{"arch": "resnet_bottleneck", "model": "audio embedding model", "dataset": "synthesized solo parts of chorales (CocoChorales)", "train_examples": 39062, "time_shift_ms": 100, "n_mels": 64, "hop_length": 320, "input": "log_mel", "spec_augment": true, "win_length": 400, "targets": ["instrument"], "num_classes": 13, "embedding_dim": 64, "norm": "batchnorm", "hidden_act": "relu", "depths": [2, 3, 3], "kernel_size": 3, "stem": "deep", "avg_pool_shortcut": true, "widths": [256, 448, 784], "am_softmax_margin": 0.2, "am_softmax_scale": 30, "init": "orthogonal", "residual_init": "scaled_by_depth", "optimizer": "adamw", "learning_rate": 0.0048, "beta1": 0.9, "beta2": 0.95, "eps": 1e-08, "cautious_weight_decay": true, "max_steps": 22900, "batch_size": 128, "epochs": 75.0, "lr_schedule": "cosine", "final_lr_fraction": 0.1, "warmup_steps": 1140, "weight_decay": 0.02}
Rows from block 2 of a small audio embedding model, named by matrix and row number. Rows with one number belong to one channel. Each number is 200 + 30 x the weight over its row's rms, rounded and kept within 0 to 999. All counts start at 0. After the name is the row's rms in percent of the matrix's.
Before each channel's rows are labels from the 100 clips, of 14976, where the channel reaches its highest value: "strongest on" is what is common among them. Only what is clearly more common there than usual is listed. The data: synthesized solo parts of chorales (CocoChorales).
# convs1: 3x3 conv, stride 2 (model.blocks.2.convs.1.weight, 112x112x3x3, each kernel summed), inputs 0-111
# convs2: expand pointwise conv (model.blocks.2.convs.2.weight, 448x112x1x1, transposed), outputs 0-223

strongest on: clarinet; note B3; note E4
convs1.47,101,237,199,160,218,180,225,166,220,232,227,183,192,231,210,172,241,246,206,240,196,225,176,221,271,148,206,132,195,184,227,244,156,231,204,199,238,138,193,169,170,242,221,213,248,203,197,183,154,173,206,145,221,196,193,256,202,214,213,168,214,201,236,258,238,173,223,184,199,207,178,186,251,194,209,191,201,217,240,151,199,201,221,240,203,204,193,177,238,196,205,236,192,179,141,243,192,214,232,221,269,210,180,178,203,128,228,191,193,207,196,244,199
convs2.47,095,177,179,128,181,114,216,180,142,170,184,214,218,222,162,214,182,172,199,238,191,161,172,239,177,127,193,225,198,165,179,204,181,222,195,167,192,178,185,178,179,171,185,139,217,192,167,223,158,203,148,167,184,165,140,180,175,180,204,228,196,228,137,191,193,221,123,158,154,193,165,205,215,148,200,209,164,178,194,203,140,179,242,154,254,212,208,172,241,225,160,173,203,175,216,226,191,144,201,194,214,184,186,158,205,143,186,178,206,154,229,203,140,152,176,197,199,224,210,207,197,192,166,164,154,179,165,213,225,223,166,219,147,178,168,232,197,188,155,184,172,181,200,186,160,195,169,137,215,198,171,151,154,195,209,217,174,110,242,192,180,232,159,205,220,186,189,176,236,178,200,155,170,205,227,203,147,178,223,185,202,212,192,159,208,204,170,179,198,147,170,203,182,216,209,160,166,223,193,164,125,233,193,222,157,178,182,212,230,168,179,142,175,218,219,161,151,161,192,219,163,160,192,188,174

strongest on: tuba; note A#3; note C4; note A3
convs1.32,105,192,181,222,217,202,243,257,185,195,248,211,232,229,218,159,220,276,224,229,168,236,235,202,168,174,222,238,205,221,247,218,181,208,164,159,201,222,187,216,234,190,256,194,214,227,273,167,195,248,202,253,214,211,200,204,159,208,189,189,175,192,163,189,133,231,226,229,247,236,170,203,227,243,206,235,196,248,215,265,232,194,252,197,204,197,231,191,230,225,170,235,176,160,217,224,251,210,220,239,191,229,218,192,243,218,220,179,210,236,227,197,205
convs2.32,104,185,237,199,242,197,216,167,174,140,222,188,216,191,302,182,309,218,253,227,167,211,204,205,198,189,199,229,140,219,206,157,224,272,208,156,234,231,183,145,215,187,225,169,176,274,197,215,227,198,177,152,189,234,166,174,227,212,210,205,183,173,173,247,212,192,159,255,200,213,187,216,215,169,171,184,213,176,224,153,158,161,210,237,201,196,167,164,206,203,202,151,181,173,217,199,209,199,119,163,188,241,225,185,203,267,190,211,182,169,207,171,191,206,213,241,159,170,200,172,218,159,255,195,205,232,251,188,219,202,208,174,182,213,238,221,207,203,184,177,194,231,209,160,184,191,167,205,210,237,252,199,215,218,258,189,255,188,173,207,217,176,203,262,181,193,225,204,196,171,184,193,210,189,214,214,250,211,256,247,207,213,195,255,242,245,220,203,223,173,187,154,208,179,206,187,251,193,190,203,206,201,203,191,175,193,220,131,272,227,208,196,199,238,241,199,175,228,144,168,207,176,187,258,237

strongest on: bassoon; note D#3
convs1.68,113,157,198,224,166,202,174,196,182,180,136,208,173,214,104,191,166,201,186,186,158,205,176,197,185,188,184,227,192,197,168,179,208,184,152,223,211,247,213,204,205,180,210,166,183,184,193,209,184,223,196,215,162,161,178,256,181,231,167,213,172,194,203,168,148,236,158,174,199,142,194,164,149,179,175,193,120,196,214,182,208,183,198,181,126,155,225,198,176,239,157,171,184,227,180,209,149,212,188,146,197,179,195,168,173,222,177,217,198,133,196,143,220
convs2.68,104,211,246,263,191,192,211,185,211,166,161,188,208,213,204,180,229,233,186,166,210,193,246,166,173,205,172,181,198,254,230,197,288,261,205,177,242,241,188,189,198,185,139,178,207,216,159,175,238,158,160,207,145,214,144,197,165,217,204,195,198,208,171,195,250,212,178,248,184,163,205,220,178,269,239,250,219,191,259,208,210,184,242,146,225,212,210,178,207,206,210,144,182,209,182,223,224,223,158,223,233,237,195,188,180,215,254,249,189,236,158,247,207,217,237,220,208,241,226,201,233,230,184,231,192,195,249,193,228,167,252,179,188,199,184,204,284,229,201,152,145,177,224,163,208,246,196,201,186,158,207,181,216,180,159,152,188,180,193,258,207,183,222,169,209,169,171,201,185,190,232,198,188,207,242,250,214,164,222,194,210,202,223,205,206,248,184,221,232,196,163,214,234,162,206,219,208,236,187,198,191,199,182,172,205,192,118,189,196,204,183,225,166,231,178,166,187,235,261,191,216,194,224,208,208

strongest on: note A4; trumpet; tuba; note G4
convs1.55,102,209,215,196,182,169,150,196,181,205,185,188,218,212,214,198,246,252,200,227,195,225,219,165,233,256,173,227,199,162,205,212,239,206,173,184,218,219,209,227,211,173,231,197,214,219,239,182,219,211,95,196,165,239,209,201,139,219,181,188,177,178,149,204,179,214,177,227,233,251,155,186,184,175,187,195,233,205,243,220,193,150,238,204,218,222,219,189,210,190,177,215,113,186,115,211,190,180,229,242,151,228,229,226,251,245,222,160,200,203,217,187,172
convs2.55,091,183,218,116,199,179,229,179,241,203,235,176,189,222,252,150,246,231,229,221,213,206,208,164,157,159,225,200,160,184,166,225,185,213,184,187,179,259,154,164,169,213,214,191,151,235,160,184,148,219,169,143,188,147,205,181,197,210,225,269,142,148,177,224,195,131,162,223,247,246,193,139,215,139,149,231,201,218,155,169,198,192,207,159,184,259,208,215,215,193,255,189,219,264,187,197,173,184,188,148,180,245,202,188,238,209,177,143,216,193,238,161,231,158,164,236,219,211,201,198,206,151,229,209,163,176,230,217,206,279,237,161,204,257,201,227,156,190,148,216,214,237,248,194,175,184,128,164,208,187,254,190,210,210,235,234,258,199,217,191,206,236,178,200,237,232,256,131,205,178,173,189,182,167,222,207,213,214,235,245,225,195,184,217,267,227,178,214,213,183,193,200,197,223,199,168,153,199,218,172,192,254,181,204,186,230,204,165,227,152,244,219,172,195,199,175,212,212,239,179,182,221,231,206,186

strongest on: clarinet; note C4; note D4; note D#4
convs1.73,109,238,224,116,160,199,170,142,196,186,194,176,196,221,208,184,196,217,187,194,181,200,173,207,193,139,175,165,196,192,169,197,143,183,174,205,212,171,175,223,127,178,193,224,197,195,159,205,179,150,243,140,220,165,169,207,210,191,169,185,220,181,232,147,183,171,162,162,207,154,214,196,224,174,175,180,207,157,203,185,184,242,169,174,174,181,130,181,208,204,231,202,205,189,226,184,204,189,220,124,253,218,143,263,201,142,176,221,192,202,174,197,202
convs2.73,084,175,205,195,214,174,247,145,170,172,141,137,173,145,153,225,183,145,164,187,225,194,213,225,259,230,168,182,221,237,210,197,233,192,181,159,191,209,178,179,176,217,190,163,206,234,216,149,187,230,209,127,203,229,157,179,210,172,251,192,164,256,199,169,228,199,211,213,162,168,222,235,213,182,243,168,214,197,137,226,138,218,233,172,233,162,214,143,211,228,185,206,159,164,236,197,250,241,239,203,205,193,222,188,149,123,207,117,219,198,221,186,169,230,209,229,182,262,216,156,151,207,170,108,188,198,191,184,214,192,165,206,138,127,177,203,194,154,209,223,221,198,192,191,164,243,200,236,200,188,176,202,197,217,235,167,214,180,161,189,158,219,246,178,231,188,173,210,171,208,235,211,177,201,195,189,185,221,245,250,290,240,172,194,178,206,196,186,192,135,165,221,179,189,241,192,233,185,171,204,157,171,181,174,128,219,211,226,193,204,207,201,210,209,254,216,161,210,175,250,214,144,233,147,222

strongest on: tuba; note A#3; note A3; note G#3
convs1.60,117,163,227,224,200,225,187,258,174,130,168,150,257,214,168,186,204,202,136,179,168,217,234,184,186,149,185,252,188,208,222,167,154,148,202,199,154,237,221,136,236,201,219,198,138,180,203,218,161,236,155,245,166,175,215,205,213,219,195,206,207,180,181,127,242,248,213,186,204,195,193,196,166,200,184,233,213,164,203,226,176,160,229,160,204,167,217,206,200,199,180,184,199,211,173,189,156,205,151,166,196,208,258,192,179,243,227,182,198,193,166,196,217
convs2.60,095,198,206,247,201,232,180,221,223,179,202,176,259,212,201,218,176,239,244,172,146,204,210,202,192,220,145,223,226,214,199,171,230,237,206,151,257,226,256,210,150,155,224,193,178,160,199,258,290,190,171,277,195,251,164,226,191,178,185,195,203,169,162,194,207,194,170,212,167,178,164,234,204,232,211,201,214,197,241,176,195,142,217,242,180,169,181,170,237,207,176,170,167,175,120,287,199,246,159,196,221,203,196,219,223,234,209,247,197,212,191,243,250,208,210,233,202,187,215,219,266,193,204,194,199,194,188,177,191,171,227,225,192,217,244,234,233,211,232,185,156,210,199,143,203,209,255,198,223,236,144,180,201,180,203,130,145,190,155,250,270,193,206,217,166,213,208,210,138,201,207,203,231,188,238,193,198,178,191,179,156,201,182,201,185,251,199,236,216,228,153,170,232,192,243,210,207,293,180,213,230,243,211,226,186,230,175,191,194,222,184,187,199,236,169,209,206,198,211,176,197,194,225,244,194

strongest on: viola; note G#4; note A4; note G4
convs1.35,090,177,206,210,235,220,234,193,237,181,273,246,183,221,233,120,181,240,181,182,211,208,220,206,182,206,228,243,184,181,178,191,168,193,197,192,238,239,201,147,197,205,217,164,216,175,207,218,185,214,215,247,226,197,177,204,236,225,212,175,206,228,208,185,160,266,206,170,166,134,205,201,186,204,182,197,184,236,185,179,216,206,238,221,164,215,243,167,172,279,179,211,226,164,241,249,281,200,198,203,206,150,218,164,251,182,233,151,197,223,216,197,235
convs2.35,103,183,242,213,289,187,195,182,199,201,173,189,203,231,213,192,196,218,191,199,173,160,178,195,211,206,182,202,193,213,229,196,233,236,295,184,248,201,195,161,203,201,232,228,212,209,192,189,186,206,193,197,194,230,178,192,221,190,191,165,180,199,167,183,218,187,194,226,162,171,179,176,186,211,147,189,241,228,139,233,157,162,245,200,246,192,222,173,200,205,163,192,91,183,210,224,210,217,199,199,216,221,253,214,174,147,182,223,158,194,176,183,200,249,223,230,195,229,262,211,228,186,213,139,211,200,209,225,196,156,204,237,204,165,241,220,205,234,201,156,198,186,185,177,180,199,221,171,216,174,199,240,203,193,254,209,167,177,199,181,176,183,254,225,198,170,220,177,236,148,184,156,162,238,156,152,211,189,220,204,179,229,199,194,185,202,223,199,260,190,198,136,239,154,259,178,231,217,203,217,196,212,176,225,132,207,246,169,228,244,189,193,250,261,238,213,208,195,213,197,204,179,166,283,208

strongest on: viola; note F4; note D#4; bassoon
convs1.28,084,212,204,196,212,245,208,154,188,206,195,184,239,172,220,185,202,251,174,186,169,189,217,185,202,199,190,209,205,255,197,171,185,177,144,219,147,209,240,179,273,188,204,176,148,181,220,231,232,296,150,208,206,216,198,170,199,211,119,211,226,140,217,216,169,186,161,216,193,199,173,183,186,198,188,193,218,197,190,248,201,171,191,182,201,161,212,205,173,163,176,151,148,248,184,191,193,232,181,179,171,224,227,196,176,255,187,131,220,263,182,180,189
convs2.28,098,174,234,212,182,210,190,207,164,250,209,216,264,189,181,239,182,244,224,195,201,277,193,189,187,207,217,199,195,159,217,200,164,178,165,237,272,192,252,201,176,197,131,190,199,175,197,227,193,221,249,249,218,197,193,195,197,184,159,241,254,205,132,203,141,251,173,165,214,225,173,208,196,162,151,156,179,188,202,199,209,185,195,205,207,227,192,239,264,196,293,258,208,220,148,243,216,203,212,189,204,160,155,194,200,169,193,194,210,189,221,211,178,167,176,186,202,120,232,172,224,139,211,213,229,192,212,180,209,180,206,221,230,212,148,243,132,166,211,183,261,200,227,218,159,149,244,180,181,217,179,193,206,206,201,201,186,226,198,194,194,200,165,204,148,172,202,217,196,176,184,221,215,188,209,215,202,260,165,203,160,226,194,242,186,185,204,242,140,222,225,206,215,190,233,189,166,220,181,227,202,217,222,153,180,209,162,196,238,181,300,200,201,235,196,198,166,212,200,151,181,183,187,173,230

strongest on: tuba; trombone
convs1.36,084,209,196,161,218,254,184,125,185,175,183,186,222,216,198,216,181,240,166,205,208,181,177,159,197,187,183,160,187,221,166,187,203,174,221,233,117,190,201,169,229,153,150,228,176,183,166,244,236,214,178,153,181,175,211,203,223,193,231,184,227,148,209,174,191,188,151,187,226,224,146,177,138,196,195,215,226,204,191,163,156,150,168,187,194,185,173,208,202,162,204,180,143,232,177,168,217,206,137,242,220,169,190,192,159,214,205,156,210,207,143,146,183
convs2.36,095,174,191,177,172,200,198,190,176,192,174,217,230,220,127,278,186,232,192,204,202,303,185,176,169,165,213,228,169,200,221,237,180,191,179,178,217,160,249,178,194,235,194,179,235,187,190,272,211,171,193,193,227,248,166,243,201,212,190,232,287,214,165,175,186,238,139,186,161,191,132,263,197,167,185,144,185,210,233,210,205,156,191,225,209,183,197,176,315,195,243,221,185,232,167,205,161,176,188,176,192,217,192,190,219,133,216,193,213,211,164,207,161,173,181,192,165,205,211,174,213,158,169,190,213,203,209,169,230,166,169,214,218,204,173,220,176,165,186,221,231,142,230,226,177,196,206,184,199,208,154,200,196,231,223,220,194,204,197,160,200,196,181,188,173,198,199,248,197,200,170,247,230,180,196,182,199,260,193,201,227,201,158,206,153,180,209,210,158,209,227,178,200,168,219,150,170,181,179,210,180,201,197,194,169,162,192,228,243,226,207,170,237,146,240,200,169,203,187,132,198,171,190,190,237

strongest on: tuba
convs1.59,095,262,227,219,187,191,208,252,175,175,164,150,219,226,137,179,257,200,143,202,210,195,226,214,181,154,219,164,183,148,211,233,153,175,224,201,184,231,216,203,171,167,174,264,195,190,189,234,242,158,206,189,176,196,200,222,197,203,264,253,194,160,187,155,281,178,244,167,213,226,240,204,221,220,201,224,230,198,216,200,177,186,229,158,221,210,210,238,189,153,201,234,200,190,166,184,132,193,206,198,246,227,220,172,196,173,207,194,239,199,176,222,226
convs2.59,103,242,183,206,187,243,199,218,160,199,207,165,257,152,219,248,187,214,226,202,225,206,196,153,222,234,180,237,225,157,168,219,180,208,204,194,263,194,219,141,186,186,214,209,157,180,239,285,251,199,212,210,168,234,203,184,195,219,175,196,230,184,209,192,191,186,157,191,169,201,141,197,243,226,211,185,194,189,249,200,168,192,226,270,200,199,164,171,271,193,201,210,173,221,176,232,189,218,147,246,201,203,171,177,204,154,181,258,219,196,209,219,211,145,176,166,229,171,208,126,216,181,193,159,188,225,207,194,170,194,181,243,184,200,200,217,193,177,243,214,207,187,194,168,200,187,241,213,196,250,177,173,157,196,241,207,175,162,172,235,244,210,189,218,155,256,224,200,156,178,171,219,204,185,205,145,219,227,160,203,227,233,161,193,175,236,231,266,185,194,135,136,192,236,236,125,186,230,148,226,216,203,186,171,199,227,182,248,157,199,198,165,173,197,233,201,155,199,228,214,177,174,204,243,213

strongest on: viola; note G4
convs1.98,129,257,207,212,155,208,152,204,208,162,166,145,172,177,143,188,162,189,170,201,187,211,202,222,192,174,175,218,192,180,169,196,199,170,183,210,201,213,215,234,161,218,178,264,174,201,183,201,166,145,230,187,224,174,171,200,166,225,165,234,167,205,208,114,222,203,177,172,200,230,223,179,167,134,227,173,208,157,221,178,175,233,225,176,204,157,216,248,184,242,217,173,215,185,190,219,175,202,267,160,212,227,221,252,173,175,150,248,187,167,158,170,221
convs2.98,101,159,235,203,223,234,223,210,190,191,171,179,197,198,184,192,173,203,200,188,209,191,192,252,213,225,203,174,231,220,272,243,212,178,150,165,240,210,189,190,184,254,169,223,253,192,176,148,179,236,181,225,156,189,217,158,203,236,235,233,145,253,176,232,202,182,224,239,238,216,236,186,233,208,203,195,180,241,180,247,212,202,180,168,209,239,191,189,197,193,221,201,188,216,195,202,189,200,256,233,178,214,184,206,195,196,263,180,201,238,247,220,189,194,200,216,192,214,217,224,166,201,195,187,190,148,166,182,239,236,163,156,163,198,152,238,218,205,263,194,191,223,205,204,153,214,206,215,184,189,172,184,179,149,180,217,184,197,212,264,180,214,241,202,213,223,204,194,160,227,197,188,195,204,212,197,172,192,251,216,196,218,176,178,204,211,138,262,185,202,190,194,174,172,209,214,153,218,192,241,150,158,166,195,184,255,179,240,227,170,173,186,213,224,195,187,184,182,197,162,220,228,240,167,195

strongest on: tuba; note A#3; note G#3; note C4
convs1.108,113,216,230,226,214,195,192,235,161,139,211,207,256,179,184,194,169,203,223,191,154,218,252,179,163,189,198,228,195,211,194,184,186,163,189,187,120,229,233,180,228,203,242,202,183,197,263,200,180,264,176,218,219,202,181,182,132,209,203,185,171,208,179,121,183,231,198,224,191,223,157,197,154,204,166,225,259,185,193,254,142,175,216,157,212,138,235,212,199,164,143,162,178,173,220,179,203,212,182,198,163,206,244,216,214,207,227,184,194,217,191,165,215
convs2.108,093,198,225,195,209,219,170,203,209,209,180,188,225,210,243,232,214,242,214,213,210,241,209,196,160,172,167,197,169,197,204,196,216,228,212,182,228,250,243,171,160,193,240,153,187,226,203,212,237,194,190,235,201,232,162,222,224,276,174,186,226,193,114,162,166,206,153,215,219,219,154,230,204,173,181,218,218,288,188,203,157,163,217,233,192,199,197,155,246,187,203,143,220,229,121,233,212,209,142,155,190,194,186,196,257,236,197,181,183,199,201,224,192,188,206,221,171,172,217,204,222,148,200,177,219,200,223,178,224,172,182,170,225,219,230,235,188,179,205,187,186,214,228,145,153,182,234,143,203,228,202,195,185,196,195,161,190,193,166,215,219,178,167,236,140,218,229,273,178,187,191,204,206,182,186,221,248,190,161,189,148,187,212,260,185,230,189,213,193,216,199,185,259,154,226,189,249,235,185,201,209,187,210,225,178,183,145,214,254,240,205,204,197,227,222,219,220,233,196,177,189,186,186,227,228

strongest on: viola; note G4; note G#4; note F4
convs1.96,118,202,181,194,193,194,227,197,231,155,270,221,169,156,241,86,171,219,193,188,210,177,189,238,196,159,219,235,197,195,211,185,138,152,197,190,209,223,169,144,208,210,190,194,193,166,218,200,193,192,211,237,214,189,171,178,182,188,172,185,183,188,187,145,188,223,209,184,163,131,218,200,198,218,224,181,194,219,182,180,143,206,202,184,165,196,206,155,170,293,188,189,204,198,194,200,256,193,217,140,226,185,172,172,196,159,180,127,186,219,188,192,234
convs2.96,102,175,236,220,317,208,177,175,202,201,141,175,216,246,220,172,226,218,195,192,192,212,169,210,221,204,185,233,196,207,185,193,219,252,273,179,206,236,204,172,223,197,232,230,187,220,225,200,176,202,212,207,184,188,176,224,196,224,181,233,200,158,184,200,210,214,223,229,219,211,180,225,200,205,201,174,251,238,126,221,170,184,271,179,231,179,249,181,198,216,181,183,133,172,219,203,207,236,202,181,198,221,240,227,191,172,192,228,117,161,156,183,185,230,211,225,182,218,250,212,214,189,227,136,208,207,219,237,215,177,156,199,176,179,227,216,190,211,214,161,194,220,211,221,155,192,227,189,189,238,208,248,206,220,212,208,190,176,163,183,195,137,233,209,232,168,180,163,204,176,194,166,218,178,132,132,225,208,199,267,215,220,199,214,187,196,221,233,234,211,192,105,238,135,271,185,237,200,216,209,147,198,186,199,111,207,235,163,236,237,192,232,248,197,243,229,209,177,168,201,242,188,177,263,189

strongest on: clarinet; note E4
convs1.34,104,141,220,204,184,198,192,157,215,144,250,215,209,188,238,128,158,181,208,184,180,247,207,221,187,227,198,239,199,189,212,171,175,174,165,200,176,221,225,152,217,153,215,191,182,243,211,213,226,196,228,243,156,191,213,186,201,232,178,228,164,177,116,155,171,232,211,197,208,175,195,230,143,184,162,198,192,207,238,214,164,209,205,220,205,205,226,152,237,228,184,176,196,201,232,231,262,165,189,190,182,199,209,202,204,198,203,83,201,234,203,166,200
convs2.34,091,231,190,224,239,218,218,216,245,207,134,198,201,191,179,196,197,202,213,182,162,182,154,230,283,188,225,276,206,209,149,197,227,214,231,199,214,204,213,216,168,185,222,262,180,183,276,210,218,219,171,217,215,218,172,207,223,182,138,201,220,159,185,150,200,219,221,176,225,163,184,221,161,219,173,184,226,225,182,233,188,193,220,224,217,191,226,136,169,193,197,247,166,213,225,195,246,241,222,204,177,182,198,190,188,217,220,221,135,188,161,160,241,225,193,177,258,195,217,192,233,220,192,205,259,192,225,183,160,153,189,230,180,183,210,186,201,168,204,175,189,182,181,185,154,172,224,158,189,205,175,198,243,246,196,176,161,253,134,191,227,170,189,179,209,237,176,176,241,210,195,167,269,178,221,160,161,186,168,223,183,203,189,194,224,186,271,234,224,182,190,131,215,174,226,235,180,192,207,215,207,171,223,239,192,221,263,211,175,249,242,228,253,249,221,246,253,181,207,223,227,139,188,273,193

strongest on: viola; note G#4; note C5; note A4
convs1.80,110,197,190,165,184,198,238,150,207,156,279,213,158,210,258,199,173,190,180,133,229,158,164,185,182,243,255,185,196,178,238,163,201,167,236,217,212,192,173,156,166,192,165,229,179,181,158,231,218,182,178,171,192,243,208,190,198,186,193,174,210,180,191,144,205,177,232,201,184,135,200,238,177,232,217,136,230,225,171,162,183,171,159,164,216,202,203,204,207,209,206,162,178,207,211,212,271,177,173,184,169,209,164,166,205,175,199,134,205,233,173,171,200
convs2.80,096,210,240,214,238,219,211,181,220,188,183,196,245,254,162,178,197,239,160,169,177,214,176,206,182,173,172,233,219,223,204,198,198,225,270,234,221,193,227,212,216,243,184,216,160,179,200,189,172,185,203,217,216,197,214,246,236,219,234,194,202,209,179,187,201,207,212,249,194,179,217,227,224,181,224,215,272,206,95,235,165,194,291,191,254,217,231,207,259,231,176,206,94,192,236,205,205,213,224,203,205,227,241,275,190,40,163,237,144,197,214,216,175,206,241,200,221,219,320,197,202,213,169,171,194,206,222,259,225,179,170,162,189,185,252,172,225,217,225,153,230,184,223,196,169,211,224,217,193,167,156,277,206,190,189,205,191,195,215,174,188,182,219,213,220,170,129,171,202,198,209,145,221,194,193,148,209,201,189,193,191,200,214,179,192,222,186,223,252,240,185,134,237,139,239,233,205,216,188,206,167,190,128,204,66,190,208,209,130,198,194,209,209,253,194,187,225,176,218,203,205,184,188,233,191

strongest on: violin; note C#5
convs1.76,099,184,198,158,187,214,226,115,181,189,229,217,206,206,228,197,221,230,199,197,206,165,164,198,221,187,207,245,184,214,226,233,154,184,160,250,226,209,136,151,249,193,186,193,241,153,175,194,205,206,175,168,202,235,183,187,148,169,130,155,257,171,179,195,191,219,240,172,209,206,197,171,218,194,163,196,206,225,186,212,211,185,194,203,198,205,158,130,195,217,257,182,151,226,192,189,201,201,171,188,162,204,157,203,230,230,200,103,181,249,177,220,210
convs2.76,095,197,197,159,207,145,182,162,216,213,182,146,229,180,170,189,187,212,220,147,193,254,154,202,205,200,202,173,189,205,159,226,175,239,212,214,210,170,208,230,177,186,178,164,171,195,173,205,173,189,207,181,159,198,145,211,189,198,174,297,172,210,194,200,172,206,150,178,221,239,213,231,190,143,214,171,222,188,100,214,159,201,248,189,248,201,204,204,241,238,239,222,215,205,170,230,219,221,211,175,211,219,169,238,178,135,120,166,184,144,213,193,178,183,150,226,182,210,257,173,131,188,199,196,178,179,209,222,210,214,186,196,156,194,202,319,137,183,196,213,248,203,223,211,163,167,172,202,145,217,188,232,178,216,194,202,219,184,182,153,130,191,220,201,243,189,221,185,203,179,280,214,185,173,196,163,185,256,188,228,235,244,176,236,160,167,192,221,205,191,220,162,216,159,207,184,187,207,161,171,138,186,200,164,159,183,192,123,216,207,253,205,212,208,192,203,193,219,174,208,181,148,182,194,221

strongest on: violin; note D#5
convs1.52,126,195,200,158,198,206,225,129,206,175,255,202,206,197,246,211,136,185,190,193,254,214,194,186,158,269,241,181,190,180,198,135,213,162,247,189,180,168,190,201,219,148,216,201,140,179,184,221,234,199,174,197,182,258,196,193,212,211,191,179,189,156,182,153,172,187,222,210,168,172,196,231,163,248,203,147,241,225,169,154,170,164,194,186,203,219,205,178,194,199,182,156,168,213,202,209,254,198,176,221,145,192,191,189,198,182,242,136,203,216,199,148,153
convs2.52,105,206,214,193,188,199,221,226,231,178,190,203,280,205,160,216,172,261,184,170,194,231,161,171,178,179,167,231,219,217,186,205,175,203,242,214,241,178,246,220,160,252,193,202,138,191,206,265,206,188,184,247,210,233,203,240,210,220,199,213,239,205,184,183,209,181,169,206,180,194,222,201,213,163,213,171,267,166,131,237,174,157,247,230,248,230,188,202,310,233,225,211,133,239,174,245,192,204,235,214,192,212,218,307,216,71,162,209,183,182,214,211,177,190,188,179,223,204,307,158,254,170,157,166,198,188,197,263,232,175,190,220,183,214,239,187,211,169,214,190,204,162,209,201,176,186,231,197,196,177,164,292,200,191,205,205,193,196,207,192,229,184,193,190,196,221,193,186,203,210,204,218,224,154,233,154,224,239,166,204,185,177,203,211,209,203,196,217,237,254,180,137,223,149,220,205,194,240,132,178,166,231,158,206,78,188,220,213,148,199,212,176,199,233,180,171,237,186,212,173,185,155,176,187,214

strongest on: bassoon
convs1.94,102,211,225,223,160,200,205,203,182,183,174,185,201,196,191,164,189,194,165,158,233,177,192,119,178,165,218,200,182,176,183,167,151,183,244,233,117,236,218,152,186,225,170,205,166,221,185,190,233,230,179,191,188,180,178,245,201,209,207,231,200,122,206,198,220,221,182,158,215,170,188,191,186,185,212,231,208,210,189,219,118,192,197,164,177,156,212,158,184,213,245,176,150,204,154,233,237,186,193,188,232,215,202,210,207,246,171,141,226,154,126,225,221
convs2.94,097,233,161,182,148,217,188,191,219,204,225,196,174,163,192,194,150,197,198,179,175,180,266,158,199,143,199,183,120,154,176,204,216,187,217,183,168,242,173,129,177,196,195,185,159,215,208,208,185,200,201,182,237,167,223,152,149,218,147,172,202,195,201,179,221,157,176,171,170,156,94,214,229,205,222,188,186,195,209,155,181,258,190,227,197,164,168,202,205,183,178,198,202,177,221,170,138,177,193,241,220,168,226,207,194,222,210,169,217,217,205,160,243,123,209,136,212,128,214,199,217,204,174,188,150,179,191,236,203,164,245,227,168,196,206,229,194,186,181,205,178,179,163,134,238,236,204,171,185,193,189,168,141,204,221,146,198,186,148,211,222,197,158,184,166,214,168,246,201,188,153,163,222,199,167,210,200,194,162,131,206,177,239,180,180,167,188,194,224,219,187,163,236,173,163,201,196,183,164,203,206,238,194,159,213,195,164,235,160,201,219,238,166,174,179,174,193,196,256,229,210,199,177,235,181

strongest on: bassoon; note D#3; note F3; note G3
convs1.43,092,183,235,199,198,189,201,211,203,194,144,168,211,174,134,165,176,181,181,172,224,218,198,139,196,229,186,203,196,161,189,162,189,190,261,237,206,222,250,161,196,187,204,244,152,187,204,218,165,235,134,185,176,223,166,225,163,242,222,199,170,166,193,184,225,221,180,189,191,187,180,205,179,188,201,199,202,140,200,191,203,137,209,178,168,161,237,198,187,152,196,158,133,181,146,201,136,185,176,212,126,230,241,185,162,217,213,144,180,177,184,174,203
convs2.43,107,162,224,174,176,173,194,218,173,171,192,196,238,193,195,216,213,227,191,197,187,182,229,193,162,170,174,175,207,198,212,176,245,184,236,171,244,215,218,182,175,218,214,156,171,163,192,225,218,195,152,261,172,209,191,208,201,249,229,190,220,184,152,198,218,176,157,191,143,180,218,173,220,214,184,228,211,206,215,209,183,145,181,203,246,196,182,172,211,245,189,155,205,206,109,269,182,178,168,197,211,252,217,224,230,189,233,205,205,196,188,257,161,184,224,214,177,225,203,224,229,184,184,188,148,179,150,234,196,171,215,204,193,229,216,242,212,223,213,187,149,215,223,149,181,192,247,178,197,180,138,207,157,118,219,130,148,127,161,247,212,190,183,205,157,234,219,195,188,233,204,189,183,193,228,203,209,153,195,143,176,212,209,224,187,218,177,198,233,223,160,205,211,176,230,214,220,279,199,195,181,236,190,218,194,207,162,196,178,211,171,177,199,222,196,149,183,223,236,148,200,202,211,191,207